{"encoder_arch": "regnet", "model": "model that answers yes/no questions on an image's attributes", "dataset": "photos of arthropod specimens (BIOSCAN-5M)", "train_examples": 195000, "image_size": 64, "crop_scale_min": 1, "horizontal_flip": false, "questions_per_image": 8, "encoder_norm": "groupnorm", "encoder_activation": "relu", "encoder_weight_standardization": false, "encoder_channel_attention": "eca", "encoder_padding_mode": "reflect", "encoder_drop_path": 0.2, "encoder_depths": [4, 8, 4], "encoder_kernel_size": 3, "encoder_stem": "single", "encoder_widths": [80, 160, 320], "fusion": "cross_attention", "fusion_encoder_width": 320, "fusion_encoder_layers": 6, "fusion_encoder_norm": "layernorm", "fusion_encoder_norm_position": "pre", "fusion_encoder_activation": "swiglu", "fusion_encoder_mlp_ratio": 4, "fusion_encoder_head_dim": 64, "fusion_encoder_fused_qkv": true, "fusion_encoder_bias": "all", "fusion_encoder_qk_norm": false, "fusion_encoder_layer_scale_init": 0.1, "fusion_encoder_parallel_block": false, "fusion_encoder_inner_norm": false, "fusion_encoder_positions": "learned", "fusion_encoder_cross_attention_every": 1, "init": "orthogonal", "residual_init": "zero_last", "optimizer": "muon", "muon_scale": "match_rms_adamw", "lr": 0.0018, "momentum": 0.9, "nesterov": false, "orthogonalizer": "newton_schulz_5", "adamw_lr_other_params": 0.0015, "steps": 5200, "batch_size": 128, "epochs": 3.4, "lr_schedule": "wsd_sqrt", "decay_fraction": 0.2, "final_lr_fraction": 0, "warmup_steps": 150, "weight_decay": 0.1, "adamw_weight_decay_other_params": 0}
Rows from block 10 of the image encoder of a small model that answers yes/no questions on an image's attributes, named by matrix and row number. Rows with one number belong to one channel. Each number is 128 + 32 x the weight over its row's rms, rounded and kept within 0 to 255. All counts start at 0. Numbers have three digits each.
After each channel's rows are labels from the 100 images, of 14976, where the channel reaches its highest value: "top examples" is what is common among them. Only what is clearly more common there than usual is listed. The data: photos of arthropod specimens (BIOSCAN-5M). In brackets: how many of the 100.
# convs1: grouped (5 groups) 3x3 conv (encoder.blocks.10.convs.1.weight, 160x32x3x3, each kernel summed), inputs within the group 0-31
# convs2: expand pointwise conv (encoder.blocks.10.convs.2.weight, 160x160x1x1, transposed), outputs 0-79

convs1.125:170090101127136109138112120137099105181108101154091110126179132193115103152108155129184214147119
convs2.125:146164110054090196133102127114044122133142112101095114164167061123120133099137088160131153125110113179106049122146190137132029109140122075080159163109148132137124145130199112121143156126136148125137089109088071056176109113151148169085110151
top examples: order Coleoptera (70)

convs1.118:112112081079142134161144082161164177103114040137119137133162088087113086163144159136129097114140
convs2.118:154146149165102154183171163100169088142132111150118194143155108130103111148141144105176115055132099113053128127089112116144165114164131141097101115072136156106083082139144125108080171078128157124098144132161160133134129106196157060080053096
top examples: order Coleoptera (48)

convs1.112:135067104128097098156116045121121099153056129140137094114165136121170120107176113158176107112144
convs2.112:086139079072185133083139172110100145145053129093188202160168135070155148075116186129153175055124156178192085106130151117124106148154181097134154115103110104128181158126198097092183148197114143192130060122099116065110125113158115138106153137
top examples: order Coleoptera (63)

convs1.34:143115091105079156129169147145205142064073190109145114178112101154117141133147151133130153123160
convs2.34:121078179094113115136140128104120157136159098147116128123199119081092185103153108098119136157072165111103118159139126127112171124128152135142138186189158164101108153198138154136178101113129126189082152046136163142129127152108120125127156105
top examples: order Hymenoptera (44)

convs1.88:140125137097183124125205159081145085112169119089113146123197126146093105138114083122176130140089
convs2.88:158086079101133173177076093103135127088167190082101084082122114152127080135111081168135121183108145123088196089106125120116169118114083168142137126122116136136155114129154146116157145106129158129138138153152160195096143145153106127122141158
top examples: order Hymenoptera (84)

convs1.6:114143196122112085104083142101136109154070132121066072176108130160130089113076091141105127113136
convs2.6:136118142093152177140090120168135162129164097128215196102145161158165130088188152111103100085160145102150109194154138120115135083091142110116135085173101159158135105096173117109129125081094154107153080140152146157171088122147132172172115138
top examples: order Diptera (60)

convs1.106:153100106141092129117145034098121108134111108210064133142130115115109138109151188120152105105136
convs2.106:132162104114104133097106074139061168134074144079134112156153146080096060112133093147140137055148149108117046153128196107153124104120186174090147073124092097115144098221147117119115119129110168146128098127133112139046105119115140078080083115
top examples: order Coleoptera (60); order Hemiptera (28)

convs1.126:153066114087105109146082205117122111118133131206138130092124146102115136141156161118147201137131
convs2.126:173094114160070160127140113128139105145168094155167127183205086124063166133125079128139106119109121178129085148111177123115112144123121122163103151106136040156123130132132146129065146114108094143092041128025126124166133149176070128099090121
top examples: order Coleoptera (78)

convs1.146:151070111137116129083089138152101149127145133116151224177118152159128129123069114073164119114112
convs2.146:172116163069094083115152081144135108136207089105132109188122142131166136139137140146161102130115149194088108115136147181133177134117089152153163130115148092110143131123116128091069144105122158181123111161069138091142109125143106122092080062
top examples: order Hemiptera (32)

convs1.127:138121197133125145095111145078184062155131126128087166099129079086112130127117200124141105152119
convs2.127:148196158124146122119162162091163162110148125104049169110057156094137129119121120182119194095141058133144156120154076116155121129159123137120151129154141092103129107108175142162117129138094080073148144104116057142102120122140111163180108175
top examples: order Coleoptera (55); order Hemiptera (38)

convs1.36:117108177120117134148116134124228095141114050121137158099144144134175119118139147056120104119135
convs2.36:145065094171035073111130136128126128071098148188137132107121149117139143117098136078083130162118097083101103146102089104151080089099043123130186135160118113101109129114057090132154071113135155110129110146154059167124111107162187143100082110
top examples: order Hymenoptera (91)

convs1.89:120144142136120158148146151174131135125058132160117143103122132145122073133145197044075084136106
convs2.89:117177166140134096135152115101121077068109069071149112133125086098164094175127167118070097122166134110097093102159154183128161162115104154174205097119136148136073133155116120109056170135116046086078090123095138149136129112094104148149135103
top examples: order Hemiptera (50); order Coleoptera (37)

convs1.8:164144136141097107182115129123150102142166134118126056089146128142068089194122129151112188081142
convs2.8:115116034170101174096110181101146137106083154083128146072104133122096125069162102128132163156165118156159114123099172115134096133126181101116116130160108138071192170082097113128134073173124135126157111153112097127122108190091119132096135111
top examples: order Hymenoptera (65)

convs1.149:102086063068084132099112121137160166152154128105132116176153165086175120154161100099104123147081
convs2.149:121170139080126094101140155160103208113042178165148132151179052144180158136087100123029134082098199147133132187105150172163123117122149190114126152108104177136161065100139079099110113112143155125088131144091139143108103083139161158107109161
top examples: order Hemiptera (50); family Cicadellidae (25)

convs1.35:147128120122116056128094111139161082159133072124150159194175119166139103085149183108137165107145
convs2.35:087145073128135050116066132095105141184175101186171103135097104119125160125143142060084149081081128158162072100087158095114099157118147147104152117081120118171157161120087123141166134146089184114113182151161117187082159099209124126096152105
top examples: order Hymenoptera (81)

convs1.50:142137132113107140113134143126069135119114143162108145116170115010068168105132156136145088138102
convs2.50:109119132130063155141155112146120134130091119109131082101114188178140177132147166167116153098160044059143095079099151161135087149117104116129138074088160116182120151120091154175152106044076214130184120127175104155128143151127116160106150142
top examples: order Coleoptera (73)

convs1.61:112152140147148046133119084177108096120107114120157154136189132086097074077083161108128135150120
convs2.61:128121102121144143132064142132125047141135146074078094144099177050095160108107073134175132033167124169089140158100164122125135129126142081110118105125154102137114116050114133137149157187166170145075129184048125139164143130138132130083142114
top examples: class Arachnida (35); order Sarcoptiformes (25)

convs1.94:069143089107104159149136164093148161148119100092087073113088057110157177127146171117148134114109
convs2.94:104100163173171117149147138092124154154111152121131100143153208090130136153145166123173136140113173109135113083206103140098155158108130066097139099150139142141091200143131165188152168114129153096119110150190150101116090150088132148146160053
top examples: order Diptera (63)

convs1.86:103106097116086068164132147127144163074148091134129115154095151116104161105156092141101164122218
convs2.86:081164049071108164070147133159170083101078147133074165118151094115171160119166178073116133172098126099135181084125153088110119060188139124108122152121129157141095096097118133077168128113146110114176162121159134116076128147145197086191050128
top examples: order Hymenoptera (80)

convs1.44:147133165162145077156119057091162139146091151126100150124172179093148149187089130102092113117159
convs2.44:101127141114154145117085141109189141147089173112200104116092102090056158109155175139160135124173076146131096105147164158175144143143150161118120136106103102106073161165075117150167105121204160137160114122158105145204113183136173106115049156
top examples: order Hemiptera (40)

convs1.114:113100135187088122121090126122091147157095142074080089107155150145165089092124099132164172193120
convs2.114:115107141051113151113148155148120135142099035113149146115125196155188155086157151108139108111147159097153152186112166148153113172145118120157147100112172137097125121162138138154171077128123119132133122102105117092144154191124212198176155097
top examples: class Arachnida (34)

convs1.72:117129116096109163127113143180113181083085136141131155112146080135089146121138234103089127116108
convs2.72:093078135117128149108129182147099191135098096101083106100116058134094157135111159106077126103068132095143118045136101121162151164097127133134115129181145149161193122156167137096102151154096072125130083185106160067150093142094155156054129160
top examples: order Coleoptera (78)

convs1.98:129109131129094107124183146118126114213114133075124112139074088073183118073143142111161117158130
convs2.98:127178097121134091133088191085120123112118170195137107091116173092127074155100115147155119147136178064150206109154138083130049131156090135133148082078143138114096092085199138148098123078128148139142173178213115154160171172152146154105103187
top examples: order Hymenoptera (81)

convs1.42:131111085254124146148136127128191143098129162156128119163146139140150132128119126101128077114156
convs2.42:140095075103074126104140162139111119086143091082102055081132188111182111096110106124132104210115115156146084161146096119121129133121191160100143185147187183106128086103032171124159082143116104127150098168140125097088130157117104121137154063
top examples: order Hemiptera (46)

convs1.122:116163140131093132112146143094134149154151162020116126128126087070138119129147178108157131191138
convs2.122:134095094119097143127120111143107084143114148136123135175130151090124106123153117107158116142138161119086108114145142178132159140121104168106138147120203132099155179131114101140163072179080151164128152094094093156116126098131055056115216202
top examples: class Arachnida (34)

convs1.108:112082099067128131147152051139140154151085087179099120126108128095183144164165137164158121148111
convs2.108:119112153113131144122177138163172124134072129069173169124165147145165112195105154135184130091126161130151152097133168127136141122142142113103133126137166174168155130078196150116118088035126236198116098156114070129106125132129119166155132123
top examples: order Coleoptera (59)

convs1.101:112067128119081131089093129125087097144149121201076120137120165177094112125133170122155189149144
convs2.101:112145137087069086160059154137149127125111141172194116120116071116131113112122129177145146139073179191134085168163162153087122076113172169172111169134132109189168151146091155132102132170126128110124089121112108099123101121114148124086136132
top examples: order Coleoptera (77)

convs1.93:173138188136117157111140086134119176125127122154110077146062164112174162100156177110081129086130
convs2.93:080149128143115119156198160110125121156145141168165192139191148155073150166123089138090149110159128116103211115125157109111164149137135080113106193120087106136159118143108102121126054076174151083081152158124088151036082187136158111088079099
top examples: order Coleoptera (61); family Coccinellidae (28)

convs1.97:134090154080094152122129078147110119114103135112134149167175141089114158163139084123125025096147
convs2.97:082154114174144116108124076139123177130130033129106093133126075116124062082112117151102123105124173147052165142073132177079117113095098058077107131144141132135124112119188133125180114109093140116070140157118073138106103141096059144086100129
top examples: order Hemiptera (29)

convs1.152:120152081137126177126106093059077118141139145162133163173154134128120110173096132088115110189072
convs2.152:126160160131106137188090172079114124127170090069064141164116169135168115076114139169163155123127109077151097134134142100168085108101089162084163119148124072087151109144156131145222113109158098140159135144097124161067125062167221121101203112
top examples: order Hemiptera (36)

convs1.26:108109165072109167111169122107131140095059148131142067095163150127150174101145095124168087168143
convs2.26:114144131255175124115160083123089150119120060153161166157198100135109153115120098118143135082126126127138141082144106125128065112114111075105115096121091169075120114176147108122136115083148117151136111093156183120245130107148111130169108120
top examples: order Hemiptera (28)

convs1.11:181184137154131138151101157133122130110089125147173066159157132098076119122077158126168087095079
convs2.11:147150123084145098135144119125121160135156126045145132112144139126194153117126108125107076091069180135139074080184148148143144072156070112169152193104138145147155177127084133126184082121112119111107163093130112141089155086167158194091107232
top examples: order Hymenoptera (87)

convs1.20:185121109173101146151105143117170115141112117121133167066168122165087132122045132104097149100176
convs2.20:066159118147153110086097090097199132141179115145144101184152104156094177097143137142135080117148122084114083090158077164159173169103141147085166109158142124102147125113133126176164161095142137119141152116101062088137094119138139111117152103
top examples: order Hymenoptera (59)

convs1.49:172119109182127103101167142160071101119092076108137112121145147121153174123140110228136122107121
convs2.49:135171092179151063118100140089138143102127166102167107187173130157086116200142076107156102145151175136106234175122139134116104136108124157123133123110103153103143113092087131130139076109111140147119093079167152163145107169120100099158164122
top examples: order Coleoptera (57)

convs1.107:156048065080152140160184087150111137136096109135123128177135135097151132162183142126135097100135
convs2.107:212188170124167128156157118160151174157155179134089187191120133121114068121090162091122140128132131139149208114137145152131123188128077154086145148162094231168098128163133151143161142139102147146069118117161146149107152100111140116094111126
top examples: order Hemiptera (38)

convs1.119:153137153112100086156146116083138129136158177048089139131110093173208098153151138136106117114098
convs2.119:130156116142109109115131097157146167128132120117107137176107123104153133083149132148152074200108134074079116165102153139145098148157084136135137072191137161084160150066148168159062139127116174145180197182180065121121138180121179134144189093
top examples: order Hymenoptera (74)

convs1.140:112093124106099209100119171094086070142150137122118133143126110135192121111169119058123130111088
convs2.140:134183133135127192092106113156129091126167106095155056136101121158146083166139150146155140152153225111142141139170172072145117076146166213097065094124101142098115132102110103101076098120146133117153073143160171163151180141125188186091154159
top examples: order Hemiptera (43)

convs1.62:103137138018129125143132115124110095123147212118137127152164150142147101105141098103111152117068
convs2.62:154151103148103078115162140158130116129122111131156181123103135089139137177128092168153140088163124127101181116147120106112129152102109115154142146102164126101083155145143084145147113106133099107112115164181107077144154124076115122111147167
top examples: order Coleoptera (57)

convs1.52:129128111125148110130133096132033122100113187171142131155149157040105128153136112113165082128134
convs2.52:116165047139129181118100175163131113162107127093128113127116016139185106118145072061116172074141095143162135131130065098158127135165099103131093103130161114163074176089147120143113105216129114087119127122120101073158140090116174131140159161
top examples: order Coleoptera (72)

convs1.56:163123090136164092133170126124092109167099151099093136198085149158121088147107146112051094144149
convs2.56:099158147128113111132198113087084158127173124120146112182153164153085172091126139115134130095072147130107127153134132060127145126163140062142121164154113125123159105122071124114149191100156120149113159170118140099057104079105127181115154185
top examples: order Hymenoptera (45)

convs1.29:199127143141119106152125177115171095171111088105148137107159120175064084189106137134093117106135
convs2.29:041121130157117136120159184170184135112156143081157117203128175094166157096161122165135125136134161130105126106116106192148107135156099100113124136142094113149135139126149046140117129133141062151117042144155167177110139107115178084159130197
top examples: order Hymenoptera (73)

convs1.124:134095199149175130136135155140186152059128149066141115116106121136124133168125187099102149133169
convs2.124:107099154151115174112174143145092089099109108168078147088132172188132117124130141127102130139084061119140149094135143140165102117130117082168153148144131132095131157082118136134169078103144129099145150191061135143081122130144230165197153109
top examples: order Hemiptera (33); class Arachnida (26)

convs1.55:139151115024101138100142187158128113114116092119133124101119117151135093128126062110107195149143
convs2.55:094108144131132164135164115157084165087128149135164102127127110107067176162139171140124090108123139149137171166080169175157070128134075110143099184067131156173139118157248144141202120174165169116162135119076136103146132114178118099130201143
top examples: order Coleoptera (41)

convs1.142:121233132121102062126135108108166143137137103144142131142156143146123187148080105103158080136101
convs2.142:152109080128099118103192166151159133126164154158188138078173127143161149123105118143111129110161111097112146214158103101124127144118130081116116195174204168131207161185103188145098133090116127150153145134111071114093131137099124115209117028
top examples: order Hymenoptera (43)

convs1.47:130129156064130112149100118103083103108140216142144099100152105127130151131131109184138211130148
convs2.47:129125135164178133120070131127145113102123106095137154108120049154133115166163148111129163113071139144133157168145187130119109125145095166158101160150127134187163167167158094165124137127123145133124090066122068096127108103114081149069207072
top examples: order Coleoptera (88)

convs1.40:078128155178097056104127104122132092115138092154141118161173132109210147131140118126107177099165
convs2.40:181145075149147173085096112140109151127163103180130112146087074121079104106126160182128103152174182056150121118071090188144154100109123120128108097133122114133107165106084125127102144100162109134102096137118163111189129117141113100107151115
top examples: order Hemiptera (34)

convs1.0:114185112110137153085151146074110072154056159144153158109164128141134099097148155145149111068157
convs2.0:092174097128134111098155074130069124108149049169168144160191130143154120074138128151116147022092162170118135073141089124131084136127103146136156121082122146091092160147112187130115177154168164140108114143177152107123119150083133133108158186
top examples: order Hemiptera (33)

convs1.115:145047115115147140139177128164087138192080113154084119157116165139160105118169101092160110105107
convs2.115:149141124116145180133115167121071093108107147114163092108160088112156119164120137090089140156124098092175104111116180091111055140128145171114095109123064135178133090141167080147136157129088169163101096089127081150140121143126168163075147071
top examples: order Coleoptera (53)

convs1.45:104147164027115082131104127131062104136125146132132105084114163149174127120128104175145174115113
convs2.45:172131147134167157111138114119077153188110119165116090079159057135084140087118086160165110051131140184159195137210117075164141113148131158168143157181095127131129107133175135155122156090091139123141135151127117057183180161155130130129121133
top examples: order Coleoptera (56)

convs1.143:136036113105144068147121123120135093133138167138120201129097173151195143133138130171117130142124
convs2.143:128158110078136136151112099133121085131084077165121104186135070115177131162116128157153126116116157172128149150156112127112119133100198101090130098075089189126114126020155145153103195130116121156136084159132106092151127109089120110095093140
top examples: order Hemiptera (62); family Aleyrodidae (25)

convs1.117:148077162119109193108105107107101097055134113107142128165161138082093118137113176118110198141126
convs2.117:106200135098170184105151163082137077121115123091111157120160078084169170114122118103122145092160131172129123164161135141139081129120129101103123117123144145073126136084210103125169064121134166117107141139130107145212139119124073147107112141
top examples: order Coleoptera (71)

convs1.74:158109119168084149108108125160117092134119120161163094132093106070135140119143134131152170099236
convs2.74:124088097156116089119146136117150157115152126136154170117114158143102118168109074152064104132095120157137108058092164042121167115129175067095174134149087138137127106160167175133118143099126175126117156084170086128079169132156150119143112115
top examples: order Hymenoptera (80)

convs1.63:132153138091122157162104162111116108128120243106105111092178084100115088109131145087124104127143
convs2.63:148066096099099120066135143128127097130091090127070129118139102122088111118154096131137120139135116169121167157130156143153052143123153190133126135156154112108102156141186057121117157184200078145133108061113077081144120128169182125144106187
top examples: order Coleoptera (81); family Throscidae (28)

convs1.25:115144122140117127203118104141135137116193098124117182161105130130080070136135120149132154044167
convs2.25:127106097148092117119098173124117102125124161152142102111147083079113141156106144108160152109100125095087094090123087107124135154144121175073171086126123087146163103139113115153154056075149195151147090193065137087109112118080138113169135114
top examples: class Arachnida (34); order Sarcoptiformes (25)

convs1.57:092130119149105067085112094130106158110137141190141112110182114056079172110142140130158140112081
convs2.57:122100107178135141160125150166126115134173122129122079150152096144139153128101132102137121079148133170131172118161139122142122115142091162128119133143160090111100140133083068136140110043103126147127106153127081108118123139139123126107077103
top examples: order Hemiptera (29)

convs1.41:157123102088072052133181136138071138086068083163132120142110144113159131120085119126118119168131
convs2.41:149106156178104096150123103189116087145105136104149077164127092155076114163140163103046099105168147114095108167153145102111085119152106105121110129063113209137177111074101113123124081200079135113159092153190142130117130153102111113126113171
top examples: order Hemiptera (37); family Aleyrodidae (28)